config = dict(
    model='encoder-decoder audio transcriber',
    dataset='read English sentences (LibriTTS-R)',
    train_examples=15625,
    time_shift_ms=50,
    n_mels=64,
    hop_length=160,
    input='mfcc',
    spec_augment=False,
    win_length=400,
    tokenizer='word',
    vocab_size=8027,
    encoder_arch='transformer',
    encoder_norm='layernorm',
    encoder_norm_position='post',
    encoder_activation='gelu',
    encoder_head_dim=32,
    encoder_fused_qkv=True,
    encoder_bias='all',
    encoder_qk_norm=False,
    encoder_parallel_block=False,
    encoder_inner_norm=False,
    encoder_moe='soft',
    encoder_num_experts=16,
    encoder_moe_every=1,
    encoder_expert_mlp_ratio=0.5,
    encoder_slots_per_expert=2,
    encoder_shared_expert=True,
    encoder_subsampling=4,
    encoder_layers=12,
    encoder_width=128,
    encoder_positions='learned',
    fusion='cross_attention',
    decoder_width=320,
    decoder_layers=6,
    decoder_norm='layernorm',
    decoder_norm_position='pre',
    decoder_activation='geglu',
    decoder_mlp_ratio=2,
    decoder_head_dim=32,
    decoder_fused_qkv=True,
    decoder_bias='none',
    decoder_qk_norm=True,
    decoder_parallel_block=False,
    decoder_inner_norm=False,
    decoder_drop_path=0.1,
    decoder_positions='rope',
    decoder_cross_attention_every=1,
    decoder_tie_embeddings=False,
    residual_init='none',
    optimizer='soap',
    beta2=0.95,
    learning_rate=0.0029,
    beta1=0.95,
    shampoo_beta=0.95,
    eps=1e-08,
    precondition_frequency=50,
    max_precond_dim=1536,
    one_sided=False,
    adamw_lr_other_params=0.0014,
    max_grad_norm=5.0,
    adaptive_grad_clip=0.1,
    max_steps=14400,
    batch_size=64,
    epochs=59.0,
    lr_schedule='cosine',
    final_lr_fraction=0.1,
    warmup_steps=720,
    weight_decay=0.09,
    adamw_weight_decay_other_params=0.05,
)
Rows from block 2 of the text decoder, named by matrix and row number. Rows with one number belong to one neuron. Each number is 128 + 24 x the weight over its row's rms, rounded and kept within 0 to 255. All counts start at 0. Numbers have three digits each. After the name is the row's rms in percent of the matrix's.
# gate: MLP gate (decoder.blocks.2.mlp.gate.weight, 640x320), inputs 64-127
# fc1: MLP up (decoder.blocks.2.mlp.fc1.weight, 640x320), inputs 64-127
# fc2: MLP down (decoder.blocks.2.mlp.fc2.weight, 320x640, transposed), outputs 64-127
gate.110 095:099143136129159112148118176095132143121117123069130112163152114131118117127156051093148158110157162123128147111179101124122133116141146131113118128113118131161107110178139127158119128097086067
fc1.110 092:107147140118167113104110129159108128115140113148134116119147077131168141091127105123099147135118113169129152097102147112137145134136158136129136077095126140157155108113121155117168137137105182
fc2.110 093:130120143118113146162125123157111132141132173112108104152147089106131093126113135108128113149152137173175170086156119102086113079134098077158134123131115147112069098124108087080134123110136115
gate.111 094:127138111161109082136110113111121153112128114130148167118110111124135125062177141141128131098147132142119120125129150115119094151105075131131128158116085130137142112116194104149132147117189100
fc1.111 096:131145136108090129164142118106117122091145133143115110134146127118123147131113072120083102108140116087104071142154104178131115097127094122162116088137145123167137140135155142115131174147123108
fc2.111 098:119101159120108136107183105124123143135108113121110114137095153126090107148121115160121112188097160104126085136136116118112131156141123145133158099123163122113140126120156143095150138112085157
gate.112 100:091134123116118132129143153130105168158131120145091116078124079107168131148125100121150125154115161180160114106181110109134130117099145149099100119131131139124150127084122124098165099132131140
fc1.112 102:185174115148110082083121115119169143131199113133141145185121153123174105136115102144148133132117149145162145136130127124144096103127114094090120146121111124080143152149097124137089129092171144
fc2.112 102:151148143128139136120137090165099131082186144154153116154148134127086178129108120109157094140128162110150141145114119094118147123090100121121146080168152165185125124111077140139152128121107132
gate.113 095:072122138157132135147136139152134114157111126179142142099144151127095142133108128169110119165136089148082090134144076104128124117121108096132077150085137146103101081168092130092110089104160087
fc1.113 092:153113145114094129099120153115109139116125135125094091130111095161125116137176177110155118145158082116116140099124163181139065156152156086162170118095154158132164120111126168176178135154157112
fc2.113 092:135167177185184089118149068147109136108117145147122133145088109126116123148142150154142126166125160093135127140202109130150080111108125137135116119125136181125117089132145141155153146157081150
gate.114 096:112127101129137110099120106140079138145155167138126161142080132105118139142128092134129139142130132112147161089130123135190158079153128152096139140152109134121134164128134149121110137136100089
fc1.114 097:174144180096160155115121111088117108131137126141129173121110114112086107119109126115102126128105122098123121164157095108129146169103112123134099137148125126112113134135126158172141119139155091
fc2.114 098:171103149121152151192161098107108123136110147089110142153147129067132109120143095133105098107186127112167158119094138128099127172142101099139164136133112131155124120121138111135126123109070114
gate.115 099:188113110162130122174122118175079112094130077113140126124169153069123104102107109134102128164089137096122163116128111102130117130160155087163082127148107123116113127121113131121140144187115093
fc1.115 104:116153130089107127138149166153182130142108149114181126123136122128127124082128105110159123132111129143103118165086164150153119117161097158182118125114117145122121144098111133145119101180109129
fc2.115 104:134149138090127114161098129159154106130124160145133124147154128173145119126125114157162167129131055113124149141113149149139102116129133122114112133097143087124133160102131153164133107113132129
gate.116 102:095110122100112147137094105141116186136130142083160135120104141131144142123107177139177121154097145103081120100139109114169130129128117127120125104145150110146186085146127142146104166171120120
fc1.116 100:138113111167119184157118125137164086151103145119172125121140097067100135114133181126117077143142125146156125090090186135126139116118149128107102149130122091103169153113108162122137188158180110
fc2.116 103:138115125137147136161087168135140113134141136169140162109162099092086144114172138080128121083116142143099132111114157028101170153111099107072123122124136153130132086086098144129144098150110132
gate.117 105:121163128135088167112109128107161177111168122160151160119131150085123141161118106127137127126148155107074126173081113135177140150154126145137171107129149128125124153126157124148124133122089146
fc1.117 104:155185083121144105176090086139137132128124118147104126147146143131083152125183135086090133140123140135086158125147105119125129095100141112126111101136116131146119124091126151145128155131119134
fc2.117 099:138104158129153141137132140112136128136085135149137065133152133150086136122087139153102162135142067114160107108108134157073104108160114164146137106120134100147122162135122087095133113150129117
gate.118 103:104119148156187077129098101136204174157180169166106179109167153129144100150154157111123106110116105108105108151111145183119154133136119122120142108117144128139143117101081145170111140130130140
fc1.118 107:149136130185133170129153130156117097170149131117112127122140140163131142160141133127119177118156112160150107136177076151113099161117141139094076176129164115105102141136143149119077123106131087
fc2.118 102:121132133164112147096113139137113095090171122115136072117136093099111160104103098138124162132124118149124142149143159159164108143127105156190119166147141097140114156136151147142141146103143128
gate.119 095:105103143135171127142078131153146122160088127134095137129129149108166092138142113139147169111161111132083141107132117134129143100114140137127101113104122108126106133091152120135111147107148153
fc1.119 096:111104148148077135134122117173128109119142087145154078125145148158131145163110152086121175165063145130088162133124131130146135124073108134145116116169153115160149126129131123168116174141152089
fc2.119 092:092135111113176124120113201139141130158138110162154109105129098126104094155120138129130147123105128150150132170154111094101124143138103098126167105119118163147133124177138188174117174155109081