Weights of a small encoder-decoder audio transcriber: mfcc input, encoder layers 12.
Rows from block 7 of the audio encoder of a small encoder-decoder audio transcriber, named by matrix and row number. Rows with one number within an expert belong to one neuron, the router's apart. Each number is 128 + 24 x the weight over its row's rms, rounded and kept within 0 to 255. All counts start at 0. Numbers have three digits each.
Before each expert's rows are labels from the 100 clips, of 14976, where the router gives the expert most weight on average: "top examples" is what is common among them. Only what is clearly more common there than usual is listed. The data: read English sentences (LibriTTS-R). In brackets: how many of the 100.
# router: slot weights (encoder.blocks.7.mlp.router.weight, 32x128, trained with AdamW), inputs 0-127
# up: expert up (encoder.blocks.7.mlp.up, 16x64x128), inputs 0-127
# down: expert down (encoder.blocks.7.mlp.down, 16x128x64, transposed), outputs 0-127

# expert 15
top examples: voice: male (81)
router.30:147136099140117102134147097153128092159132124123154152124130142088105108124151131137145154138115136122127131057154139122121140129130149115137132131136108128113136137125147106081197138095123134152129140147117146114151089130157109124122105121095151124115129145164146128133125122100128062110124144077122146128136147133099078140142119119164039174142116085134107163093144145076120129078137
router.31:134135100131088143134105102123100139117144157125151095102170091114132094087102100101168095141132137120144091095133127141105106162112166097095122118120126138115124181142119120098143131156109119110157126105097134156115130127120165138104081128147122147151124140137140155155113084109120109136154109100111114112124106148080166129129129172143066157135145168145122136168088149087113104077130
up.0:137107072159108155094131099126133160112153179091128133141112151111120149185136119077157137113157115134101152150188125088136115119159124126117155116136137131118170128110118124140125154090123159120123125093133105172121129090132091140138126137083161171147101105120090145094130103120126093142125107186121113162135117166128085162106131151142118169156120146118116101150138132118117138114126
down.0:111179126111133125123122167133097118138140115119141149127134122110106112101119135160107133117081183133138099099151129146134127168145137111121083109095151130135166113182150124112117091143115127175158149128122149100095117157116123177100142137120108108179142169143176120116173155107120146140145131106161137143096126107097121110168078123149151073084121103132109158135135126129156129141161
up.1:133153120126214159126095156098158145122127125126117126149165177122103120127144128093119127123110141132136131115121116096090134132110115083106129088134105155163182138135149113164107149165134121086126134145087132141151124103142120131137123106114105134126144100158121125102102112103131123088087123188112128149113156129128132094127138142107106121131138178047125143161144140170118102118149
down.1:155107138123172123118108138162123170150122145152112116144129071122153125112131127106132124101133143131118142080133120055160116097124098121142087113152077102152088123104107104092154140163125135133163113131167097117147140079136151153110114094114115125124118102111090124127181101132124098154101114126112127097127145072108151134145141103117152136113116165180132168133132169130145113143129
up.2:140114133116141125159127118142146102125113146152095171110140107111152119110155108174112106095133085080123111096123123104112087161168104127152111176140151102157137152128071101155124077130128149171173144096125122165140126145115145120144114107079160117143138154099171125134117130131174130119136100128142169094114139093146115092106135129133138130112162129183145096106134150115095112140127
down.2:130109140156114136136139091126125123136128122138139108126124098164097122146085127124196130135166116161136112170119143124063142132102125137136128106117137131117123155134158130126110141116116123122123158169139140110060101153117135145105093144119121133109143126127138166138127060115115103140128114103139137142123159181141131124171154182142120135211091150088143151125137140128134144079091

# expert 2
top examples: the word "he" (71)
router.4:116141177139101126137167164099125136121126119174160146095118126157100151125124118158164129106092115147162140133133121155119131156110099157126133175098097144148171086151165182146113148135116120170090149133147141110143123152117126148116115110114130113129186127100116119105151166132147143101112100147133085123105125147097084120122113133146076157115105118131145126138093128074144158084150
router.5:129149119127118147177125123094143120174113164096167186113126137130097163146156164128156159116157146137101097128166113105136136122127117139132150117094135148131139124162134156103129123169151121128112136134131179164128148121122125110119103125105118102108156156128090137097120120141141091115102165093147105133110171097138134136085156116194128139111097139137100117077100150066118158111125
up.0:113106098077110102119076126096161123129119123120101090139144126128126138101139181165129102104117112139130130155135117121131129095129128110176127139132140100127156133109113168183153118143143117095129119119141139103136113145143078099144137097113128121158117088084152109150125134150115135149116123138098197128178130105120131153151132116119129102129120148191168120138172083166109146134177
down.0:118117135162154111126171091121078122140125145113155170122106147163122123142157109121078121144128170095116133124083124132134110134143127140161149170102168153081109140118133103142112124132105110081123165125127144151150144099163129154119113163120131074103158115108137148117161149117142128068117118178151134139142127132082134146127084123136112161085121114098096100124094152123100098155148
up.1:125084152116124118185109106160093135111146171130118130128155098127098108115161126126161102132126138174140104109130130120143141085130116102127112097130152160121144098080134140133137114062103127122137128123139136122137130133102158107110136115179126131148076150113103169153121141118122119141102167176141116157123120157167124077145148121124118137142145138120117137156103146063166156082085
down.1:150113129175158094147136106158079168109122167088160161103142067132157156104119145131142193123134119106122117132099116156157144133122134141135101121146125118126111147136121080117135127146125139182094118097118129126137143136134116118120092111129126114117060118123145095165123139146148180135116101165146140114085127171149151111117122180130097100120128106155158149137128138154109135118164
up.2:098123116139144146098187159117131116129133148133100154114178142099122111085127144132115119125134123080160113141155119113129162139157162120141102137152163152178110115104111114142132160154129135094086148112134104144138110148124098096109136122085120163128102111093125094086170184144118123108111124138148141134139135141136120143144156117107120150152123191149084081147120134135192152121101
down.2:178150137122089138089148064140150128127126136127107167167136117130109139135105079103100135080143159102104143125150153079130106175099118134105177147139119136152137134117117116184154126122146097114111136116096122126115155100144152127140116130158179142124160140184111142134113175127106077132146150119119117115100157087146117124091127117121130164139122115094146152102125161127110155126118

# expert 14
top examples: voice: female (85); the word "you" (42); the word "she" (33); the word "said" (33)
router.28:142134136129101124146131111158104143099125137131109151173126144159181110115103128086115108174136099176084123142101097141149121131101171124175173145139145127086139153137080111142138121117128150137114127149110091149136144069138118120125146141156123130169106129153102110110144095097139149134116139110135135145113138134179132121139117172083157126172166139170165088133115119151151107161116
router.29:158109138122122129086106141150121112105139123130083097143122153121137070082158159120099142118140129148099092126115118146121133126098136075161108147129130132120123148124114151147176112137175134164164121164141084090115097067127157124143136104126118121155080122108167116132149116107111162125137103118101153139143118140134124120186118109115163152186158107138164103130143159159131125158126
up.0:133139155110090123160170123130129070101157140162168118123093132108095140103128130132129124153106121175158092119119137115146105142117111125122124132119102151147165127147137148149173142094135152132035079104147154131101124150151134133131088159136157156104083125149118098131137153122100134106130111135189119109128119116072132093141116104158144147153118103124115158141119145141148135144153
down.0:131113075082105102130081103147149191133084112112127140170185158152141117110139140129142123142130119087133152155117151130152131115142161135084138124139138096105128116105120089150099093115149121106157155134122105119116134117106101141130115142139124101160165111088119159139131123114139105157151079127093151137108092149195129122113161125125138101083128119166127117135146157157111145123091
up.1:101087105127099123146141141145102068111159143123132142113175161119149096132152155100111144142118095125165087172131150129123153075119132154082128133160107112139166132083150111123140128138165089106147127165144157152099153115106132116139124185150165154152137110097135121145137121146139116144113097101176140114113159117115131116146099118164145143117129129183144120110118122112172125087145
down.1:151143110083118131092142098154135158131072162126128113130103143132151120151126111147130113128171160102050147081118099133140123136142091118137145118135156122127111147171064111133130112137120161112146163144152132139147130119150125117143142103112108113137125122163092089126128112125122135166137142119124104141173096109131093125097154152109099096134121161110075128114190120149088158156137
up.2:183136113118129119095122142128143170139147141126137145083126090129119146104162116156108137135132093151129138131123126118160134120111133179165132115124146114150085111099112110094090105121122145107103173177140113096120131102109092114123104093148145083125143121154144128108114086130115107111119140127100153156149103171114115170128109105132125152133058139094141176108129161123175143083096
down.2:093096139149140172154157117117125076094120135148103135149133142127117117161080121122155127124110159177123118120110141117078084132107100103105137104093117126106140133156162110125174158113134127137133104115149107151149122123134155089100164134161112170156089156144119146126121166153136118087126116118148099093105184127150118093100163136136101104132181115096140117147121090141117137137162

# expert 0
top examples: the word "i" (45)
router.0:143144136163176123119095175119153160160103141128117137113133100141135143113122156112157103147114088186127152101132112123142110172084098103130110153139121131155108137107101126121133122132147120135145089141103101127130147117173116152122147081173097111154135109159087101161111106102129128102134140082075091083113120120122122150147142127121130084096170105138136124123088160113130092154156
router.1:117151139131177113154093123152164123154141172151139124107103079077132136109122144136083104148092075153112151122157137126102105133100102150124138145143132114152152093136117100123121161106120150135147136137128125125167126130126130074185123073111094104138109110128087122171142134148089127156114140104158116117111166126122139158114169149155132110082157120111136099104113147138123084151133
up.0:137074136113114119099086123123082113121148139107123112142147119120148131139177130144138146151139096157134149149135151119107136139120071157152157158128113147113123115085134119128141138136139158099172153144139143151120116164134140111119093163080163119090151132147153117139113172152138100141123087164099148136119118121124155171131144072126125116145183153100104141166166070106123150103111
down.0:113117123128143103139110147136108169122098114151118127167089144139106150118152117116107121127141120146150126155117112175144088103113135164109141166159154115083082155147181148115136134146134125100133155134114147151127128115074176145133096196145127142108146175093150103107112151147100145128103138147115100122092150116145135136100113110141081151091167110102085118156119127086121144099136
up.1:094146123129062137093123118117129105142119124121139119128166144143141148138119118136138173123155113115132177159154141111186126149159151092124127127158114110124127166100149162128139091105159138112162128122149113153157088108176113133093105137168136117107142145120120142154123083139082118068135056136116145150109101113092136129113147129136142140103122146120114164135122108151176147092100
down.1:105130146148161117137113102173159146124157146120158110108136098090117158140118148159093109125133144167139110126112140186092112125129153126093127152125150119139149082142174107114126098148127117125150143163119129113129088170106121195114149133126156159100144140148126138114167120118151158128111161110107106150092080173168103111148130121134092091138117110134123117115189160101128105128151
up.2:110144144120077116093174131088155147099107133127127135129123200138132126096125163137152166091140104180148119115146111130187157121157141142127104137141126166103113111147155126081093122102124134097131179099127126118158128105148113133132147100117148078147144130101104149144107123129126115093134129157143109129138132139136123086092057104128138120094134103146139142110122128156157148135086
down.2:097058137085146126152150091152166123156132091177121136056120127145116172120153128148122116140140165103113124121111105136117103127103096167099108121146149117107108136132066134115130148121130136135146088165151147124177166098097144141143123124172117118153130099122159121146127124097131110163132154174138131104138141119131121141121145166132131146142144142105122149096134166089138099113163

# expert 3
top examples: the word "you" (39)
router.6:132109123130132122100150137088133113126116127174159098170125138084144122138146127148121119155118122090111093131116136142081144129112109112155116109108125155152153139114095081130135135107167146052154088098104112136136139160098158148127135139119137113115109134122127136180130148121133100122134143075105173118147165070139115112082113159106147107154140109115130115186139150169158138156147
router.7:093133129118147134116127108148169153124121111123151137153095154118137156131171136136150112146143114150092096132114107135119142088067107094144161121121160133117108111112127064102144151100120134074125083138109102127119082102139119146126133091116142086100118153141088140147077112100112130118111153073161169132165169099152139114122100121121171157132141131140138142116135144147153167153123
up.0:084120099169103161107095120133137072139156165135144120118146078108133097164097162099132141113178119129098133138092117118165111147152145076133095141128116115124081148127117145127105110128146176134124116115151090150111127117098117111120121124134107128132164135152108117157129164150098143095121131131139125105138137110125180146102123142091150137157127114182102121092139142172089096170129
down.0:125132144117137099140101155179100157164114113140151112110117097130129162099105162147111106120115145111138098135140116133053149113120124181130139104136183090137143121120125170129188102097106100121125110154179146097122091123113142101127123105129164142135141149090141113138107096120155133105167121134168128129107140106143132137142113098156143195163125106119145080141123149127122145110147
up.1:157162125157060104081114114092132105126103106140072160119091101142112128119126097160152092118113115138114122102111111155137143109111125110159130133124106093141165105128122145139110100133122107140116156156137142132105149122152116149092125134151074160145158111154158119135097155127140090129158171169156079159094117144135109165126175093159115129103134131152109144102136125139141169141099
down.1:156154127138088119097108125126147158109145173143137128102138120128132104124139131151156104122129134144135136104158115172145105143139156125139118116207106171101155096122124152097133120115131116145146162124144130156164175133117155133110133122139130162109114130169118107134092144127139096100172101124168103147139113153078157118129124109141160162068105135149129144122081119177163127107074
up.2:147129095126135083110109140090151154090163105140146132136142149135127129151155107152081147124134145133095163125125142153147124129148141106125093146102113156163149117097116100156089115152164113180117129141146139101144151110150080129113129152109107155166125127133126138160145130146130113084118119136110169136115105055156121109152153134151111138122047156119165149114158096151133118114096
down.2:148121152140131158174180125127144137106117104121114131132114094161117134114105176116089118112131145064139087157123127061099128157143144162110121137131145098105139115123144098120119138157123139100124139148110138131110129079162142158171125091157132151104158158128121158119118119114148143184142140116138127106151131169137121135078063132096147126161152101105105102135094136132109164134131