A small encoder-decoder audio transcriber, trained from scratch: encoder activation gelu, decoder width 320.
Rows from block 5 of the audio encoder of a small encoder-decoder audio transcriber, named by matrix and row number. Rows with one number within an expert belong to one neuron, the router's apart. Each number is 128 + 32 x the weight over its row's rms, rounded and kept within 0 to 255. All counts start at 0. Numbers have three digits each.
After each expert's rows are labels from the 100 clips, of 14976, where the router gives the expert most weight on average: "responds to" is what is common among them. Only what is clearly more common there than usual is listed. The data: read English sentences (LibriTTS-R).
# router: slot weights (encoder.blocks.5.mlp.router.weight, 32x128, trained with AdamW), inputs 0-127
# up: expert up (encoder.blocks.5.mlp.up, 16x64x128), inputs 0-127
# down: expert down (encoder.blocks.5.mlp.down, 16x128x64, transposed), outputs 0-127

# expert 12
router.24:217086148159125100143200110108098169126087124167093080139133143127140099158120073150128157156168117118096157168126137152082111155077157089157133109118152163047167128063165130157132127079161113110119114146136089112106104136083167158109130088125133110144067157118128158156146127098155192160150139116091196085089106155123125082105096148192161125142195183166117090141154155175125122136092
router.25:134108110140168055088159156136101104127071114114134149202124116177166144087131132148124136101052159122057127175123102096104143091124137145130119142170122123070156159088109105190195132153102088135095072157071073130149149099084181131084112110156133088126097093108164134155140114151160138165099135134057148134124078092105087108154107119123160124176143149178068119151143115188090142161117
up.5:154159146112097084068145066093205129137082196164201163150168136139116149154126113179089107150122075090160107135167135095118095157177151114160107137153206137146085089113095166106127091164183117103124129169143126158093119099181080075077116114118100138135112137139129133190183155145217125102117121082183154124105136157149157137162128121124094127118143104108144113134106120168157086129150
down.5:154095134128116061120076114111079139145080057094142146079144183088149118159097114105167100121170066079141122130142120163104144109148166168111128138092136079161139117097153164118149141088140175171145134161149176172143136080136152162203127089165122150115168109129157097113079087115119120119175058159130146086143065141111063174075121186092086105138077143142110131137089153157144136114092
up.6:063167189119076112121127109113076148130134124141067142147149187133086143101143087230166141082117117185108129113176116135206097168130061132081142147119112074106119138134111143191157079085127143121097139150152185128173133112152108108139126162129151142108106126126141153156145131106134170107131088075111114142127078143141133077142178153135131077128100207120183109142097093141139146087185
down.6:124094120093157110173148146098181129109092090122155125110139132125148201121097095116071116118162134112146142106064125195022155121093137154131179137120155163171100095104101082137139183155138089086128151143096108164099126143058132112114129103075152132114208104082120175105178171171150066118078103138114121141119160113177101092138096175117146140176100132145139153095143173165112131169111
responds to: voice: female

# expert 9
router.18:116102130099097135119057142123150120192215125095189154114119111108092133175120118151097171133131128140187110180105162103122154102126143156173110086128146101140117095112098103147083099140085148101170148165175107131144099152172146135232033160105143115121115206140096116084089119162097091142183127134155146140161168127165112121105130111069117130116113125074150122168142107125154070166131
router.19:078160091096113124080145163114157091152194146126210142166073121135087137118096077133141150106164109118145176173120187129168167089200101161113174104097125100107134093101144119149105172145074136123112161108132097195144102124114106135177108121070117154072134143132154153073118120148082110109144106116165122072131178091135154151101141163091104077163149070106152138143097085104159149180174
up.0:121145134116106138131120088155139142105109107077136041096153177138133081150108157102114118140117168129101150162175136125176163085110107131143113085135116134172111173121145065162166118113139140153107124102182110129103105175113088117134136197072098125154177098058071074099158147104126151098125188177102119099133135104140088077123188154099178107127087156143127192147143133125103157178224
down.0:054155149138130186114141160097154107178118115101114149152118153136026143114105135108160089138132111190155163094098120079130155118102132146128143134118088150136084133196096172119126148076171175143194159138140132101123134119087115150138135155108066115118125154197122156151154107140097134159166111099151165140151150134145123154092166046138104127115131159061134109146121139080047042168114
up.1:162147136107143180125106184201174135130144102121127178097085072146182093141088133159135084115160086142130093095130149115135134158102113188123182125101082119123163141095149110083199104120119125109104111146135168115055114129164080127145149034068078132159157125120127142188078125114161138162131137070110177120111173095108117128119177106166134162097108164195134164153167133112128128181126
down.1:111085107101160129184141070044124124168144137153178092072135108110107141091144139123125098156125150161140204152129128157138112132161122072141115145157177162085146099134115156122100144204089119116087147116159156131130120146103130117171121130106122136057118062084110133127178094147104136069134133186117149117179089129179176093109095143205099131187160144094100149120133177146054104158150
responds to: the word "you"

# expert 0
router.0:154153108137110063137135161145130123104169155130178159113088140119135095153161110110119169102138138095162153145119117144066102146099083081153070115116154159043118136094115181153096156133154170109099123110121131079132092144100153164077200070132206117129137114114139163132143104077134139090138165173108141174116165061161127075152082114160152153089184124085123150141128179139145057119187
router.1:149093074147123118138113149109118134236117130151160129119102159102147157190131117124094154156115107105128140175134137144137100113066118089168112112131123150086124103096128151212103146190127149042116126107168078118119048154134124228133143106175143116184068104122090180085074125104105138105191140194127101124124155084150156117105107143127172131137144107101146152148154133152120121126107
up.5:135093129167137186131122142190114137111157148170133188150115078194131119133116140130137123076153090168150104098118110092102099178169164087126143151156063136142156096090087112138084108065135150128210136089121184130124128134114214167170081148114120130107183148111144222119099180157134092093133101138132147086119154136073139150114153122107077122102174115123081148119111162095130148072116
down.5:161147173099216113110062082089072104148124133096123117103127064111123171129154086199099077162129102135120100167139144077188153139112099149119124117137132155114123144160128117166117106177131170138094149129128119106153104134130078069129099089103153117113035118146126118095199115121135160181151132164143154148097173059174099096179166144112159091116101131105114140163134079121084180143104
up.6:141149114158126182107148100078072153160174206117222143128132107101085091150136095156141125126134127101105132134143095106087134136176102126144160157108140126120181113136098115221155201118121179119148150124122111115051140150148090158097145168104093097168126110086115144112103094110168121095132090075144082106114088110084077131125156139148145095118147148148181103125110037092066141139123
down.6:177115144158099115145122145157195135117087199143159115112175181189185092157078161077128156098168171159101127132150147137137139136138105148102101109109133195174084111152079127171177118057131117103222154143093138185129143099127099038151102108080160123101148135140111149095094156194141152083072149133110179116158128124116158134113101109111147121137129146078089134104131118164128125142121
responds to: voice: male; the word "the"; the word "of"

# expert 10
router.20:132094131063146105112062083122127142154110151137114162073096195135126129135133160115073084166087130117120153129101102135075118110095107132188128128090144173177105125119171120162138157125129190069172108160112148065142100105112102129079088114123159122121146160126114149148116170112149147070108122157174135176070199060159112112107098130110157187118144113067159134091199150162116145125188
router.21:134092200109138165105093168117138135156122164176141158121127168113096110091224085132124115128107150147138204117071158096097082058102142092130107144103130163156116147159144094124126163115163166109124091120118178063206145089135061135127104176116133137077087111130071122190087131103105174109120169181079152168110131089134110128123113155124165143122110081085133154109159143167153142143107
up.0:107198126119128111123177119139128115127111151082135084128136161098114109098146112161106140141157164094114115101138159098089088116117105145124156111126215119209165152108100145199099088136135100156147111103161106140138100111183133136126149139152064164162143127201125138127140161187087112195116170136112152111164136147055161076119116165117094111169115150073093140104076185068166068103085
down.0:076142150167131171177146065154128102146140111092138139085146171089125154172091098128165135084128170160149192123113095044100102168086150132130138115130072086081080113154096197143105095125133167118139156149158132110077078140173113157097120161136172107121146071124117132063100121195127138081116143174132114082138149063128138172135171089183115158119090115096115126099136136136083095176127
up.1:129125151137203145114150124115195100146133083178074149141146155107110141178148104138157131144104169068095116152128166086143107161074084133115119125134128133186124149102161142149078117102108100123117174174140188187082148169117127101175148071136164164129108120161115132093131101106087082159089150164104068064101160149073157113103123150089104113129099075120118129076065137110119218152128
down.1:169103102155019152122146193101118108127141154123179110202140114139126123049126120133085126110173117148165125177090137087158141171219205110123164113160140068100126113125184123084175120161129112121167097094112078151140134116150136128107100134118123156143098148069131095133133108194158169135163082148113151107137135098159154140125124071161167124135141133121116063138141174132111125185133
responds to: voice: male; the word "to"

# expert 8
router.16:154191154135182172107100052136126127167161065124161163124103142116123174147113108087137179157132079167204147070067106111142128138152122117135138159150123102159156059123136140122114069121149086120085085114064129134155163126187098181121165119153130144149140099181072114122127101108156115162106174109177086138145123117151083150119137153077118128110148064085102111100085114098164073100115
router.17:158105119104132136137072122150133066144144131051099117088094156151114188149138145137116158107117085113108115157159114103072148090165134129145160065157174108107129120137123089145099138192095142102122145118127156134152039129157138105174175157120177142118076121092141184202106157121138115102138131162128137128154113108182111107087080043054190151156161086138112147115146183167086131130158
up.0:076094076105143147156125115127044107127159159076153143133137100146104099162115162049186152178189152110151078173087125179181116116105152111120158063169154166111114079120117112121056163109145088049123129099173177140105117117138158122119137154087105132140115114148149131114147073071115098103140130122156120113142172123129131148164118107099130089187193086179168131127100072119129130129115
down.0:129097116152117103136099151141106085132169084106135202115140207120154146140128135140110122138112164178090132135129143118119106129145083166135172021147104116140135169160140190160123128192058162118116134169086119121122114156120138095117132092151091178084073183172061122102040127186192130166126184111136116134125089138098112077159123127174154148112156154109151102141126132109114081152117
up.1:177056119127084090120069089156151119162122140148114096144185117142144117154134120182124090112101171193088173166166133076135143098140079138097107105088132180113103154117156137122157126092204120145154169129182156124135090119107171153140164155132136132120150158160186107058106111088112067156176159159066174145087143082093112126066078102129147165115149134097159144147160140154160126139172
down.1:036153164080132123079096147163127122106117111102169081158078135151136132140130116066177143105100083172136081091080099160095089087130143204171147122119132147131169116187121100128129096139104140162123106104140113120088094130143122159060137132093092140170091161085120066122121148105094186212133114158159154087145063147112115102117113150119137094146166091165060154117134129094175145139136
responds to: the word "but"

# expert 13
router.26:111121135092111202090118100150131121125180088155144104077160137116118156120070101165124129130129085125131117160113158071141077104082139169089144105067071127200164068144137152179133153121159167151145182118137109123144079192114097187188120083098172132160120104110108109152108146168115053106128137136129156086081100134145145123128160139100096134110081133098163193180135121129067164160156
router.27:066136119086096150113091145131172083170170131118175109114114079106100118170128206125162169111126070133115122151136164120133169098106121150194167111125089149140089107124138126144150139123132131090196182150152087128161108166124130148173099172103115146096118131088106140072101173122118050110156068127122115103152195100142189171130149132101126134190072076057152128176156143129146156156109
up.5:099145146124194127114137106188139136116137078138094126142124166111142156118137172110125110136112117174135169164103131192150082165114096131072136118100140079182171134177115170088066060123155143094162124114123144129067127101111129105138138159189119118172092138114089132115143044152107067081133201035160192144140128151112128169135138168123142137166124152152150136117131138174134142147049
down.5:141122096159153097145091100170130146121130158099118171083168040139076117072114076113142134159145083120155136086180140162138140149162139081121149170125060150113132122194088182104121085136151111111145142119092164181129066134119149133129133092113172114197142116158129092121149095122182081149132170138122110086130074169127138133159155103151099135032191153174105113123159123080131174120103
up.6:176140152107066138141090096168106134124110095149072157141166080177139131138110118167157101162149149067149151133156165167164066116146164146081086091135178120107184074097152179062199089119182165140198121134118092079081127163154129116102108099139059125088097171126161135120110131126140107047167152099177106118071121143106099119144140094118133119141172117125123112121143108098136154095129
down.6:137098107126079141116098206096156097142079141122098172098103151156178158093088135125093153104145146104118121171121128158094121174137135217164156158139076161137117120118134098155088156106120066109190127181115188173203098128132178169122166156128115104108128108173109155125192221098121121129131078115103124128135140159114124170162094121133100150139069101129098200135114132125158086161107
responds to: the word "he"; the word "is"

# expert 7
router.14:129185108134152143141117064113174080141225145114116099089133127122097119129127148177158102187134101141162149143132089078131247106132112140107171094118083108143136111142105111104114125145103158176137150061137069175134094177119124122169102112076116143098117090124160116137140116141064112139158125108167111129103125063138117159102131052079168135100124120096094112190135139130123145201124
router.15:059138130111123125134119114122147098207201106157180120123094096120150144126094132143161171139078117150158089175120136080110179110119164148149168109098130108107101120127109099148095130133089172129161173144189105176192060212152133176221124127126152155110107147159118112105109150156064084140134160104205147137128126159153141164081143098103133132129124112101155122178135136094112117182170
up.5:162149128140118115120147163123119132110152112087164143130152178159187139146090044143104147137103087129103147142165128140122086109125102100149171048069146119111064102116177136150156127127120076087102116075147094081132117123169092118129118087078162155114128121155150117131220196131139131122159160088165092136160153090148155119086108105158171129211140062155098167168171137098095147179120
down.5:088125121141163099131204076057103158135113100172062109165121103140059154131148190146139130130133156186138137158053113101151126105125145132157097141165078108147168089120125178167114136119164191186110165188190121126141114161125137115117126103163115140135141099142142129101122029121116133136083111169152171101068135103113083154139095124103101157073159159160141134171161122131088088121148
up.6:152144108151091112062138128165152189131114129124117148189124122162146098159145168114138171145081157139065203087183123092147063113095092173105121166159132173087117147152101110105131118102150112121201094146110108137152135135162127151075139120108193156100135175125115134121146110094131121043091149099127104143099130099140044092143155148152115184149109116148164135109110197094211143136141
down.6:090063143117172142152118122097132164129126108132137108112125132143118184113074084134080101151138070118114123182156146142066169096099155127123118121152109136121157150105179149168118110159109180120116121076128161133099120128117116128098177065141095135182121124122142132099067134214129106156198117092079224112130113135095162151058118114110131120136110103136112166189171059152065134159180
responds to: the word "i"